config = dict(
    crop_scale_min=0.5,
    norm='batchnorm',
    activation='prelu',
    drop_path=0.2,
    mixing='cutmix',
    steps=21200,
    epochs=27.6,
)
Rows from block 8 of a small image classifier, named by matrix and row number. Rows with one number belong to one channel. Each number is 128 + 32 x the weight over its row's rms, rounded and kept within 0 to 255. All counts start at 0. Numbers have three digits each.
After each channel's rows are labels from the 100 images, of 14976, where the channel reaches its highest value: "place" is the part of the image that holds the peak. Only what is clearly more common there than usual is listed. The data: retinal OCT scans (Kermany 2017). In brackets: how many of the 100, against the usual share in percent.
# convs0: first 3x3 conv (model.blocks.8.convs.0.weight, 192x192x3x3, each kernel summed), inputs 96-143
# convs1: second 3x3 conv (model.blocks.8.convs.1.weight, 192x192x3x3, transposed, each kernel summed), outputs 96-143

convs0.99:151112127122141114160114175117161164130133132159136123159122194188136146118080096074160117140151066114141134104143126028146103120159124138126112
convs1.99:153108149107161087114128209066102110089126094082088093100143102099128086146042122150121131171145144086127145169108140105116108136115088178122068
place: centre (68 vs 14.1)

convs0.189:145171111082146190107092170123126130092204135181136132133098120148134137095161114152182151135081101127146119079110132117130086165105118153082108
convs1.189:171081089120144120122136130088140076111112051131075104142133133147164081121080114114189096145138136166137147154186115099107068143140109138094109
place: top right (42 vs 9.8)

convs0.45:141141101074099124110173153088120149095072148106150055172136127158185140064091133096124129152127133156144183151116112154067171117183141153115115
convs1.45:121147113131087107154139128075125111082154128141141079142106098170099089097086116156124100128121125156133164177071118136188138096133124147112118
place: middle left (64 vs 11.7)

convs0.109:131165154144094121091171154172163141093096150192131151122082110078097104134145143116122127174148131152081101160136072130118126096144165105157064
convs1.109:119120146133139125122118142181118157134059110150148131114142095128144122168104111093135105132086123152098171152151127126164123120075087116087086
place: middle right (38 vs 11.7); top right (37 vs 9.8)

convs0.59:108179164108176109153067193104098131092107150175128077119090144105150109115087057134123091178108122090122086151152090166095130171142197127100122
convs1.59:134135138154118094106179151106102154181104097121165055124157125101095138130121155109094066189129113179104125115094095085078088208144152130123090
place: middle left (49 vs 11.7); middle right (37 vs 11.7)

convs0.80:034065056142094088165118117159088199153043095066192165120140138098211147127108114118132157120083147072148123107119105153155098102130100126208146
convs1.80:111108131107177124136079112134137157096117178122104153139084148097198174126107050124115137089104121105129088118101117122114135113151113112186117
place: bottom centre (39 vs 11.7)

convs0.146:170108161123101108149113164186090146133135165145138102149133122152159092139162200156117118146076160119121142144162139134204153122135117085112091
convs1.146:117090164098190155135148171135110135081093111117123118184190106105134145134164161146112141055082110121122123123167119088116127100118117142089104
place: centre (45 vs 14.1); top centre (29 vs 11.7)

convs0.82:148121135150117158125094122086125122110129131165102074156117110122097141087172088125108124113129112080102136100104088148127093154111108130129162
convs1.82:135070107096166139129111152085111024143184104168114109147121195119135099116173127079139155093093124120155111172147139147152118146146095132099126
place: middle left (34 vs 11.7); bottom right (26 vs 9.8)

convs0.183:076131153126163104152090118142098124185127132063076113113165146091139125124108179100106116200119136100110139051102125168120105149143178087144173
convs1.183:055129128191130175155061147093144114139087124145132132082138153125119155162142203093090070154067119148188104118189110143132138173141166140167109
place: centre (68 vs 14.1)

convs0.11:145126152148171116135131100159197095101148107156163118147167033103107151164116072133139075080124099074122105157165190137134163153140094156122131
convs1.11:121053156154131139115125142083142131103105118187106093090091169122160077091094171150111093156104124085128112125127132165181139087112128174104076
place: centre (36 vs 14.1)

convs0.112:152159155204042092105152180190113138115134141105102121114138134111063097121105124147057125074140127080118091112147145159099177120110148166155098
convs1.112:111092104090096143120138122073104107091156135153124147094137085149092159104069118157145161178141147116142109119112105122122141117070196178153082
place: middle left (51 vs 11.7); centre (35 vs 14.1)

convs0.156:072132102090078111058096075138097109129129155137147154145129255128082095121106177113133122108146118061118099144147120211134152136131100166083110
convs1.156:133090156150091164122139141085181120126074105204210122111108134090046132147141162168130119117150107103115149085106096191141145124119151100161125
place: top left (45 vs 9.8); bottom left (43 vs 9.8)

convs0.67:138184107130105114120123172207129166118119149146079134145152106144147204151121092151140126133197148145077133098061128178101133130114146144134146
convs1.67:173079138160118166157058153138131104117103138134105120124125078115133171167053180138061141127145131148122122063149110133084092090145143191147175
place: top centre (46 vs 11.7)

convs0.178:121147164120124118090102135174142114155136102123161105099168155118143130130140170088084124093156121140108092125171103125132169189118158205192155
convs1.178:120115168073112069132105131210067112119096099127098083169133080126121132146144071129194101139119120114086144191152163110094070116153162137162125
place: centre (51 vs 14.1)

convs0.53:151113111141132148132136155131144122117114132147046140118113191167096123169132218096157123083101148090103145166170167081055122157133086118125177
convs1.53:136085128109118184163122126148170157081124117065146126063137138078173125162091122077093065142167129213139110161138115170140120155121118137143158
place: top left (39 vs 9.8); bottom left (36 vs 9.8)

convs0.71:099153174149143098110118100175152146145101119097078183155112117088153123096177120093204159136125082153072108136127092123121104161119120118194104
convs1.71:133121118109145114118113119078157071121108166096177136124122081128044114131163145168152223133131164146155123092010150047051100102147145141128095
place: top centre (34 vs 11.7)

convs0.159:203171115144132160093055083096084135140148133160082101125131193121097122033112113123147147128138098090108121073097116146113166117152158147115136
convs1.159:173125096128176025071069112165129093134127157128189163158167096156082119117138100195125076151093109080144140108135133132105094139132179171080084
place: top left (39 vs 9.8); bottom left (35 vs 9.8)

convs0.41:126183147108102129093174090133166154121087113092100096140114181126116177132154144082087146097039082112109139154123145141165129115147109119103176
convs1.41:096193160161153131096147146168115175110119122144068076125092132060149115141088234097047113148084089107121093096164150153146090059205142172099122
place: centre (46 vs 14.1)

convs0.85:103125087072139089135094107052110168129150160163127122126136175111049151111163177141175145088130128158086129169093121165066195124147100165154128
convs1.85:162073119166085165180155115106133140110132080166113140125102168103090152213149153169145091170126072147128198162169110128115171152142149105160154
place: bottom right (72 vs 9.8)

convs0.180:150100133157211114131165155073149173126122118113140136138136147055098141112095127115119148103146101113163113172131119080105149131141136101144111
convs1.180:080107152114101143164073171111148194082174112096138089136159123136132113119096145110124125127165175140134126134141108133111135102152091150099123
place: middle left (50 vs 11.7)

convs0.43:179117143139162151126114105149090151058132160110111139143172081060114097144136191070124178152184120177148098150176139063158136119100129088153158
convs1.43:146098087078148094150164099157081133175156129151129112097181055084081107117140182106145127130103077128118098176129137134192115162103177155159052
place: middle right (68 vs 11.7)

convs0.131:074091203111194154112071087073145130108140111169142107087179099122064149106114156156126108099112116126111085117194122153164067111113162157134148
convs1.131:131062178096147122125108082124098121119107122169147111046115101108076177178110116093167184127048118142109093081110142108078109124091102111139138
place: top right (45 vs 9.8)

convs0.182:108143132123183130118125128140135133097127121124185192080113137132095082159120131107172171153147129106117146160061143111116097110126137116158136
convs1.182:103116125096126190147101179128147127102112144123111215105144137116058150169123117162159133102145140155082112148116076117092128132081168145152151
place: middle right (42 vs 11.7); centre (42 vs 14.1)

convs0.125:112119140187139091083103102106159110116158094058129144048123157105123161150110090146140148097172059121136099123152101152109200139124166113181077
convs1.125:127132115115099139148107071159111181098105144180121120103135164176130196127155125149148142172139074099141140137165106158111156180136095074214074
place: bottom centre (30 vs 11.7); bottom right (25 vs 9.8)