From a checkpoint of a small image classifier: norm batchnorm, held-out accuracy 96%.
Rows from block 9 of a small image classifier, named by matrix and row number. Rows with one number belong to one channel. Each number is 500 + 40 x the weight over its row's rms, rounded and kept within 0 to 999. All counts start at 0. Numbers have three digits each.
After each channel's rows are labels from the 100 images, of 14976, where the channel reaches its highest value: "strongest on" is what is common among them. Only what is clearly more common there than usual is listed. The data: retinal OCT scans (Kermany 2017). In brackets: how many of the 100.
# convs0: first 3x3 conv, stride 2 (model.blocks.9.convs.0.weight, 384x192x3x3, each kernel summed), inputs 64-127
# convs1: second 3x3 conv (model.blocks.9.convs.1.weight, 384x384x3x3, transposed, each kernel summed), outputs 55-109

convs0.281:521513507547499472487479602432486470479520472581514517556473584468524550509501401435494533490492539532513560461508475597504467534491459533520521477479479552563408537548536522474492532426511444
convs1.281:452472514501537535441506435429468537510500511494544438525500539554528425508494454504529578496439456467436525502430418483511509536551496435491558522460513439513557437
strongest on: finding: drusen (29)

convs0.68:469504529607486547472493431465450461524497514527458489478533481519577499476498535482553533548507496533443500502455465432537438471498455456491468498532487539543497459480444510480499439536534480
convs1.68:490465471528559487484568454471508502516521456461492527451473485407456479529471449527480558485523531477436538519499436491470530552529457495425508544438549512463493470
strongest on: finding: drusen (75)

convs0.152:592479515550532446424482447413501475462620526473464472476504448515487536487508480464557514483537462464573513517492486491466522546450482412485501587527504518505495474561495480527530562443462565
convs1.152:477441496545452480539520482533519509492579466464539453463559470552520495518551501486497488486491461484428538568499528492571554434521432454529475558480505496519480481
strongest on: finding: drusen (32)

convs0.344:394556511466438470524448544551489493448520439484521469503519414500564440469549510511409436485521448555500468566493538547514541473481510533433488496592484428535446504485542421513438523522452517
convs1.344:502490500578488552518415545564424515563465450490458508493507521476565506548454468502448425486487513469584554514522566472493527581488398446471498445469507537511451517
strongest on: finding: normal (80)

convs0.172:491487511457428543615554536536563542479547480498448542446473479490662485457520502511453456521534449496551449523508503455469511484536477499519561472453450516511549439505501473543496538485544502
convs1.172:525501412548462480464507547532529439491446494568507406465488475458497490483485538459505492516483489555502505491510530532506490465506522466440480517471480541489540453
strongest on: finding: choroidal neovascularization (60)

convs0.88:572563412448490459453456530501490488497471459474521500483459512500546446490445473496408465445521406494545497588483506496407398505492523453492504456458552453527522521560462479523501531524529472
convs1.88:519500507417583484504455498450536579503496476559499518537474525430529468436534493515477477450463471556505540524498607552514480484498544417493503541476550504482503473
strongest on: finding: normal (93)

convs0.109:500443592524502505529585534553489487512505532510508559522463464446536543460490547507532493469499485521506512611486495586529500508483445433575414510552462454412529550521560539547563505453520536
convs1.109:506526410475428494532515500527541441475461491508488479478519438446459489530512539505553508523444559580559540548482471501556452482435561450456478529473489506484438539
strongest on: finding: choroidal neovascularization (100)

convs0.105:508560519537543496545508459484513518450541441470539518517485478434504437488446536543541479565497523523575484464431476479467507487516561512515538521411476553474529433459515455470574443499505487
convs1.105:532528497539471479550556519467448520438468539479493497575495554411428535538511479450522524483490538542525552494500507475539447579504558526509530526462489526532444511
strongest on: finding: choroidal neovascularization (95)

convs0.65:428516447510537532502510444544540516515508494429565522497473517440480430528538499481416479417503538548531519493500520462508562568539479529497467512495516499506528599499480485466509514421493456
convs1.65:554459407456488493499516503520443515461547453474473537477503486532491487544480514509510498479482535492428544467444515525522505468502444418547557481422522452476478475
strongest on: finding: drusen (55)

convs0.295:569529470519485490479519589473491474480486529485548446534514530492498472520481481491495521562520574487465545524553518533527536485487484554518538448419479483459531513509438513567571482494447472
convs1.295:595495486498512518479516527506542494488522459537415545494495415620526507522492504484488475463514553461508511487495533519496494493471452470463520621459487517489489488
strongest on: finding: drusen (32); finding: diabetic macular edema (29)

convs0.350:506487465452580545491535522481524537474473555501578498547468497505493558489540557471465481512453553462541571501531570613494498528427461541443520479490519451491433532541504463547475457488518484
convs1.350:528467543487526515476514575435538532438509528548411539522502470555562544425413535507574458481441537521489491507523548492502511488539567511523476506526506522390513477
strongest on: finding: drusen (99)

convs0.355:465459462572440502555487451484470450541506518511487456441512520558558515453526512512554457552495576446532502511482549481565457546492433504469468484511519522540482391506502514495461436488525515
convs1.355:475470533390549509514571482463489484422530452500477484498486489532447532494433496417537527496455486608515473504549504494446494447505543509467504447520479482468549516
strongest on: finding: drusen (44)

convs0.174:553457456470556516493481626506552477491469426513459541572474488466547481548511514539526427461509558493525507489444541594482557553523501513475506488521564499508451519516491502486461504494535434
convs1.174:520477533451535439564485478537453524531438510541424538529472519487443562471438450532552497486525511470478529396533583513519478477550387501511502539440535476510415460
strongest on: finding: drusen (81)

convs0.255:482476492575480479512565499529510448491494525461502490466523517498474522588416492468500560539484443562423513460509489451453516504456513465480563488460534428597454505477517520513430479506518453
convs1.255:513501402547508434532499499473494483541524489598589512456500505513517494504502493540488465561399579510460471560483413471515517651521521513433514489464525529432526562
strongest on: finding: drusen (57)

convs0.175:493417516536469538536480585475524509474489502578496578486477503564494528444490489537497512455468483409479554531545560477509522530577497572537515494449534497492509530463453484587565524567489486
convs1.175:503501504422505503501463521588501477393488439466505475482556528425474461443471538533507484520511488479519505417478515477479458544463554550547458446530538516446576532
strongest on: finding: choroidal neovascularization (99)

convs0.280:514427489530458536481543510460462519567490530513499480542484519491461511426455439521434436470506499451488431546531506495422521494423503413519534476565472542465521481555516468468500446471491459
convs1.280:540477536476488521543546515491529483565494534492479412483531541514485454531474461452471529443509502560494571499523433519545520536476511532525568519544503442501499451
strongest on: finding: choroidal neovascularization (66); finding: drusen (32)

convs0.353:508529498457482517582439472562477456495464473585529536632518566506471493484566492503473546484546524512556426446483571528522537482501482493439449533520498543474490606521571506369529514478511446
convs1.353:529500507557426566476464515433529437486521488494568512517476455414534472494471395550507561484498554530475526537524483508504529592510368465487559517422567409477473489
strongest on: finding: drusen (94)

convs0.311:497446553500546532464469487527400546500472463446472503502508452497544512489431502455475499483479535537464449520538470412515486507516469487455509457459502540566556482518476463516489546501559466
convs1.311:496505503539524466500497511451439460505585493562528470500573501550433469542531542553543511451530541552548521414489406569448545474502535567427515553498457512521518522
strongest on: finding: choroidal neovascularization (81)

convs0.34:498507466551471543519525428508490568482553461522579489511524489510525448507466489461456470502532460485554476450574440532473517521450489532529459457447503523391535474592468471511477440530540514
convs1.34:493521428518441451464538476452494530518507530514541518507489505491486479483458511533537512528512461464499521555538555477406539504422565510483548480517562437494596566
strongest on: finding: choroidal neovascularization (99)

convs0.35:480507464402566517427518525540486473497501456533533521439483460474464482476480510493536458464534491575517518556509515487491470603548497462478449420552450467529480522545531511504472534431527568
convs1.35:495465534496602502503493485454537493485556536449581576503469475526477466455501447562536516595493560529465552498439452476554546506507568462515482535518459508540455466
strongest on: finding: drusen (39)

convs0.13:493518531533528491478509409549480519513424426482541542512552461542484572532465552484480519476497444458540460469487556502421506528545603385518467551497501475529497469554483434369508521474496514
convs1.13:506500533494465527506497518499582548429480455474552464495487545487521441472509432462474469431551541517518553513463478429441459426487465608511499517529459485440529549
strongest on: finding: choroidal neovascularization (62); finding: diabetic macular edema (33)

convs0.85:504543517529506531479484613548526523499527559470484494487468572527492512534512508558435509455540500534442510526531450495596567554435554469514567508411549504484465535452521516466516494506474498
convs1.85:475501506453468522491503518548530517500473494511494452488478513507549526499526479471459474519563518480461468485479529431498542519501487521579488444544453517504547404
strongest on: finding: choroidal neovascularization (97)

convs0.364:478567469507522477502558489499494464478453539566435476459552532468524521514532482451538457526631465512544502575518528509420542520496502422542437561539481458553461475475477562478456546528489499
convs1.364:453497585497475514493555469521429432538536483449422467449468555473519504544492490528517423487495493560443541497481472545506466492508496469482503490559569496461422501
strongest on: finding: choroidal neovascularization (92)

convs0.60:503481542454527518525517547439456553483465452610517427389610500478452468464565492568399473369441498478521538561539477468421483453513502531561514497525484445502501527496473507483453510544474545
convs1.60:539483514494518510530500569580519508526448563504494530505481471560535441532504469548510476552493492527446490532531467528565499515501472526503541480507513572499449563
strongest on: finding: choroidal neovascularization (100)

convs0.205:495514507453526509551435519589485506467461477531507486482551453537489530451518564536532506483546438566479517536515487416536485496415545483471530471497495542493489532507507472401510484502560463
convs1.205:559490519564451561493514536506413475482507444556432454482544491490448471557486464483542507384483479510553513524513507549498480500502468458459520557469485429433541571
strongest on: finding: drusen (42)

convs0.45:574451492525500469450558527469583446473487516464543492508448508495485468569492482553415490454432527489510493536491520601526452488535517502453454533532464521474549453499544474435513527457480494
convs1.45:548508528455426496491499470453461531523483476380424492459493470582464470524490538547465613450515565557470510404516557475516499505533523555545481459501462524546478478
strongest on: finding: drusen (60)

convs0.135:532473512448556520478407569586495540503511514563476484473493566539428612508495450496416509481456474549472457502470473447517494465543544456509485502486465525438464553602556439482541556469507511
convs1.135:528526493434493538550464497467478489503439515476541513529429508437575506525496427502463467477449593477500499497458426457465431518558529506453475474508513479447472527
strongest on: finding: drusen (66)

convs0.362:564459511540528431525445474505427539476440499484510536431482493506511499462519470480476558502534532516442512514453539573467451534567509472517470537580474520463527571537484492378515440492576610
convs1.362:493472531465471503520436548537540506556521475537527451557559475494488527534507492421459468508455492495453378404467466422530453480485486485470561476480469528514476526
strongest on: finding: choroidal neovascularization (91)

convs0.153:477548487467486448520481509512502510533490478453468505460462523383517527499465588554487508457542511538570477533493513508477540530485516501466513499455494485452532524480463520531457513467537579
convs1.153:500510448533564495496490490531504468447506468552451512390477502506467496467499456461554517495507518468540444400556504540467447482479518543417468496494464467455548477
strongest on: finding: diabetic macular edema (88)

convs0.256:450506445489539536468462493408465518520493512496496459473460521537520458486519528529431486468467434486510511509537504475460569507474540494424462532514484477413485441489579523512519533519482528
convs1.256:574490505562516454546508505516505550480515495567489504515461550536493492469500461525550511514561474509413480473450487501466528483500458518472498510556501469517562465
strongest on: finding: drusen (41)

convs0.201:484485466492496517531465487506589536492532504506445467474468498475598410461404504446458474552533540490487493567516525512474481525480432470522557405537519504518508427474554511545463477501506532
convs1.201:480498453493447468486430474474556506444528564342430467442463472575466576497473464463470482543526509505507543464482546472474520568525486516550523569473487502525439471
strongest on: finding: choroidal neovascularization (60); finding: diabetic macular edema (29)

convs0.33:501513562520531459510541476586520484488553392503427532471454536455493516469485480531494546452464485522427488516538439470438456514485487477488505547486507524490476497548473485519476491569568512
convs1.33:597563489478508490493503496526467463621472461457477488451529423456523502437548470502515390508538453483562483473514474512530478503449537511508527486488541507466470461
strongest on: finding: drusen (46)

convs0.28:551455527509511515527471514465527461445465463469555523542525403511512497445516439509462515523542541491545495496514519587451502529514455525534490468482479516607498458538523468506429518490487543
convs1.28:487535506501534474487506488446531525508474568535479522501548503546463470558530535549538505515599461551514533504461551490505483497463435486488497564540528477484512528
strongest on: finding: drusen (34)

convs0.189:446504501603521466487468456492514536489565482450444482541518477453491507484410442500534488512503504518570526482589487459580423496499484510466516492495466492518520359494571465535484507530461509
convs1.189:528530471479420532500449546448561487475517561484449540489480554488461544521549502426553495509459502475485537534493501526425397574498455564492492384488543537459536549
strongest on: finding: choroidal neovascularization (91)

convs0.298:516541467457523561504487447485456522533521496537584486480462497499484507442469517457492463448447463484499508485493533587548512461510491487507519495521523509513489557549483528525507382459427448
convs1.298:477550518479553430546489493469493527500480576514468436522485463575467482482517495546450524499492574495484573492479538547483575477502432472509463460414531484544469418
strongest on: finding: drusen (52)

convs0.12:520494463540538469479392492476488470511472455539493523493494470417523436521547438497477553436463458502404491458486508462451504554487433546526487487450476485535460438500526452521530508528482551
convs1.12:570496482467552457587474559471471430494509488394498465438477518538491471545538433492489518472534533482449477507524480465515554534512536416548520524489526448549536470
strongest on: finding: choroidal neovascularization (60)

convs0.330:476471577512636522541509582491557452490524479458501538504540470487496476508518445534556534528465574553448449526429509508513494459500491501469457484521481509534438480503544421601462503510531488
convs1.330:465516482424489538493484486468487453502547437533554573429519458548489485463535540522524448547502503477534468439433431466508486502452520439497486522488456503529451476
strongest on: finding: drusen (100)

convs0.93:538516561496501521482573542383520482528507557432524497531514427601476510536470448500460476454499554491523539568470541528530464448559493555538478466429437430462515569575489480485476441507449553
convs1.93:472527507471514460531473483522546427539521418553511502537537516466474540540535579490522507424524521410435521473537524428510557446529470525499468508445462541517543495
strongest on: finding: choroidal neovascularization (82)

convs0.122:567560509490455465438452446494570496550425485461530512480526502446438554452474477518460484513452487539490450453521456568477519448552477551508603492529609463466542410512521515477466451502515468
convs1.122:463495502461473440494496497480464510444436493459481515502501515474514416495516507496496527529463536453499482503519603469545515538492611578524471515501440488452487497
strongest on: finding: drusen (44)

convs0.4:495584485468559494521462540492610459510543508505495427438471437531399480476533416489377474433450450427540448513497443519625460546449533463478508507522505452479522549531516471503580486574499460
convs1.4:529522511521508429489493524451484507444505511545484512494491453488445526477488473453558473435522497526442569502450424487524526566474477509496506600507488471444447527
strongest on: finding: drusen (84)

convs0.372:531512509470528554455394577501469530496531506535500518471477515513514530456577480483447521479435531467503470477491546575498560524439496463519508483467455471450476469523480459437505526495474483
convs1.372:470495520447494504520448502470463431520523512534467550511420492465467467525417494483541561458524473468480611470471552380514565526500474511502552499526531461484605528
strongest on: finding: drusen (96)

convs0.119:503468449500473446507510431501527488579496501531399504413480492449537570490567427497444481477522486463454576415486526518490535521434463437540517490510428579513503536485493528480536498532543455
convs1.119:508521495544538411451542492548552440519533496466540487566500481453452479518504520546487526547532464524455465358487470464492471512460572480472513496456512458503459397
strongest on: finding: choroidal neovascularization (100)

convs0.285:462519505529566468503449545476557523448518520506495513476556526507455476480556457445479508448464521623467469458464508515555532464505513445546511534607450517516472472487555504496547496493516527
convs1.285:502491510496592480506523467481559467503527560549538488452546522515508553509466485529493449512486564528467530462509471514499496529540539504406484452509503516515517459
strongest on: finding: choroidal neovascularization (96)

convs0.223:502410547532516534559453464587557491576504539413518555525469491458520482515504496533421511518565517522593504482548502445432498455527441525502491486477549503514529525537496456507512589493529462
convs1.223:547522480496436570505594471485436479445486526522480477540530431491502518508490505534552468546473529497502444538542502588475451475437532549552529544485532503497553513
strongest on: finding: choroidal neovascularization (63); finding: diabetic macular edema (35)

convs0.262:541533500490490506437475532454526540495488488530387520464485496494459538478487559458411479459488522521489557506523522540545528524456508496603506450455451546497566478522522488445430418443539498
convs1.262:482522447447511447395535489536524472549554490515473541539510456496568493481394504590524564547454522495456584513480494518554482393531487498483487501493492496489552536
strongest on: finding: choroidal neovascularization (100)

convs0.246:503502432518537438508512573498555512458483500557492531503500519516520439564584578495488547445487446528511457558548483589540537523471499498525417433500502466468439537529455433494511542497456468
convs1.246:493503427453558467475532560433452533452503519533512536548512499486497444480462511479549516525526480501564547449480546444588569487473496569459522519529573516457492420
strongest on: finding: drusen (77)

convs0.203:506527464472508515474568494494437565531544526535422493494450502484522435498477428544587542498506512552540483485597455467514574481467519454574478545575521526402513506535564577511522544558523490
convs1.203:543496533554552543501491523497498531514460456469497492514493511453484502497507498482476508484466466532475523504539545420459501506494460536542465554550530517495483504
strongest on: finding: choroidal neovascularization (100)

convs0.218:512536476526583454480467470492484546462551519500500483440446544507458524561464469472496489521448480433521522522511537465484478556537463461493487490458532453432495407503488499499524546447525491
convs1.218:490559509446534488502525508523489453507556421510525576485545544488598501503463493458616498537522440422527407497527525484528485440475572500530450477461540452491497430
strongest on: finding: drusen (46)

convs0.230:523516526538473529507449463479495470481447502399495552433485482477528537494551511477437472543480492469585502430488429548469526479484460470470488446459470520526535438478571454510529544465520525
convs1.230:505531525466530484499440552508543549472461471499493519534490501477497501532500529578469497555514494518524568540541561617513469417487464532499510440482532497522447478
strongest on: finding: drusen (52)

convs0.300:531506536494491486494573559493445572512450493556478492472535499456510538517475448467457505541462426545507546471519477512481517505415499483512424512461546520444358455472541534474481518482556483
convs1.300:423525460530477493460445525531535460487449489550479450491507455471540504541472469513525456466486522587490505570454472485528475509539469428487528485518505496488548577
strongest on: finding: choroidal neovascularization (97)

convs0.326:566530438567621472477493565461524498514507551554531481542565495487466562505541504513543510494469542419513548466452530507590549483431451555487542477535494484449505554446446466466555499479492433
convs1.326:513547539469497528608438527527542458546498395548458535419450475502551464472422559497583482461453463486583496507462483448495491503397544480558460483485473441521514476
strongest on: finding: drusen (69)

convs0.346:537534512496511476483553527535481480459583486472515476582459455481530466466504578473397532545460496469499514529526522485542532509478500515435503458531559468437442564494419462504509458500537463
convs1.346:546487469485452467527539484449546465461566538511469534461512515516489444568561528528572465502494560486554528490553448472583518452489550545532531519558494534489490446
strongest on: finding: drusen (50)

convs0.374:530514436518504546485494497497487553474445522480534583576505482541465489555469460536515486548543542513605525505498489506517464523490519478473481470465507567451501469518473538500524556440549475
convs1.374:500418458519492480479412527483457473494476473495529537503554468554451538495519527514544572502475442538487504512519505492508453551500503446517483485462473518505533542
strongest on: finding: diabetic macular edema (100)

convs0.212:544486467475641505443504513473566499564556526526497525533465461557474476454502553428426548502507533465434492450543511481564466500486518478492518494467490496485472509535492465457537486498494472
convs1.212:465527502519523489414491512466583563432590498586478547504445538557503479568428532511495486460469479425511513481501502550482445460450491523500480545519498507472408455
strongest on: finding: drusen (93)

convs0.20:516463470474537496477478533527472550528561470464514523468481548439487465543561535475535547493541409489515485493414466561515572521468492532552491520469524533503529506502534557492458486540469435
convs1.20:511527540480512516489450489495457495477434453497516497441481459554487495531561566492540455489482537501562463508497555494548535422488518505514497542519495488543591457
strongest on: finding: choroidal neovascularization (99)

convs0.97:487515440473627533462515535376524506471494540542494457494469514545459593566475532505430549518523525456553531486435492521497460468469502499506471549529471493499532582579488486487526519456524516
convs1.97:566465502544465436554555503472454476550499533465517536558530469498465517480408488476549537516477483470402503441417504540543490489481567491448474473529444456503493420
strongest on: finding: drusen (44)

convs0.284:547491467518477497479628526524442536608523488508461509463505511474503509471461515466506562396478467533475510467534548516436538498510447436511506534499560474528497522494555461420456409438528427
convs1.284:510530547486535462554573466518599465461444538445492476474481504524456547483475535509532523467480497501480566551496385463490531480483405484473437502511443505493555489
strongest on: finding: drusen (30)

convs0.247:570452530523559480471455551530545509414475485561501480426493428546501461498569504476411467468491439521457497572429532516471541563497526486482494481527461504441582435524452541499432456553544474
convs1.247:476506536471626593537523530543458530495484508543495517506464502460470515472451452519444544455567528544513445435519501478492573561529476471462499447491497460560491499
strongest on: finding: choroidal neovascularization (100)

convs0.354:485519532484520445562496469487464544513444489456449513515416451465546524584483505463479464473558531522522496483495514520508507482471562561544523471446478463496584453498437538459437524520502558
convs1.354:505520456555547573516568491457504380558506513534558450518459532514530477459531546546431450455600497509486490431501455590472542513476477477450516455455491491500532516
strongest on: finding: choroidal neovascularization (88)

convs0.258:447465551465515479476556493489538511509498502484487396459467512493530475479464482472482477468552466538419492555532509497496517511494485503552546488545476416555511526462427529517614525589440479
convs1.258:494495505526564492518492527574511539523518491507560444465485533538506562490549474485578469512559478469493471439500507528484558546579555549506536504408522548487487561
strongest on: finding: choroidal neovascularization (98)

convs0.334:507478493532516523491505484539502518442540516498438470537589452460441487535507456572473462473523512503519502475503524473510562507594419468511416515493564446481498509482493524508567454513498493
convs1.334:596506529449559494603415517516491506431465532577500489523492526595512540494534434538462534493464477413473459517589568451567554470427522537461487457574482542464593524
strongest on: finding: choroidal neovascularization (94)

convs0.329:556545544424447474459447544498533481531422540443481495470490488534429461482450544475483508485518415516483469518521462532500481537505467493497466515546457460547460469537473560521526448494629473
convs1.329:485458520535507515521522521453472539517542491476468491479432510491527525474451479533552449515537507516479580543507513492514467529452532500470508461503517519538549577
strongest on: finding: drusen (67)

convs0.50:551426466419506510498544472466547514513534448500446499488455513564455493544489486392462494467507463458574542506526489590505465495524529548476527480538555494557536510512516560564540539497525485
convs1.50:578523541496501515475497480463478498561473499541473489560504490485481469539523426490493447487517459570497533554448482493494531570525513498491482532537499523517557531
strongest on: finding: choroidal neovascularization (62); finding: drusen (25)

convs0.338:519513487571491527516488533489548489572474455525487548510475473482589555489498502488516489453523429463539485442547433532538511533477455502495540435519496495560460484487532480597504424522525558
convs1.338:451480423434508507470425544505567538535509538431485481506444466536521471558572525468470493497537507545549522512513497495474549487564552510543475483445498471467587548
strongest on: finding: drusen (30)

convs0.303:434517460453486549527529443506470480623573590463471481494522520446526463555566446478490465464542448546456531571479454481454500490471397438523476531460477543447472509454607460477413448480435520
convs1.303:561466567571501530455488515572492525523500477534494496510502506456494526559456462444481541530522576442514499491521449494509607578492490560558536423461570592524492512
strongest on: finding: choroidal neovascularization (89)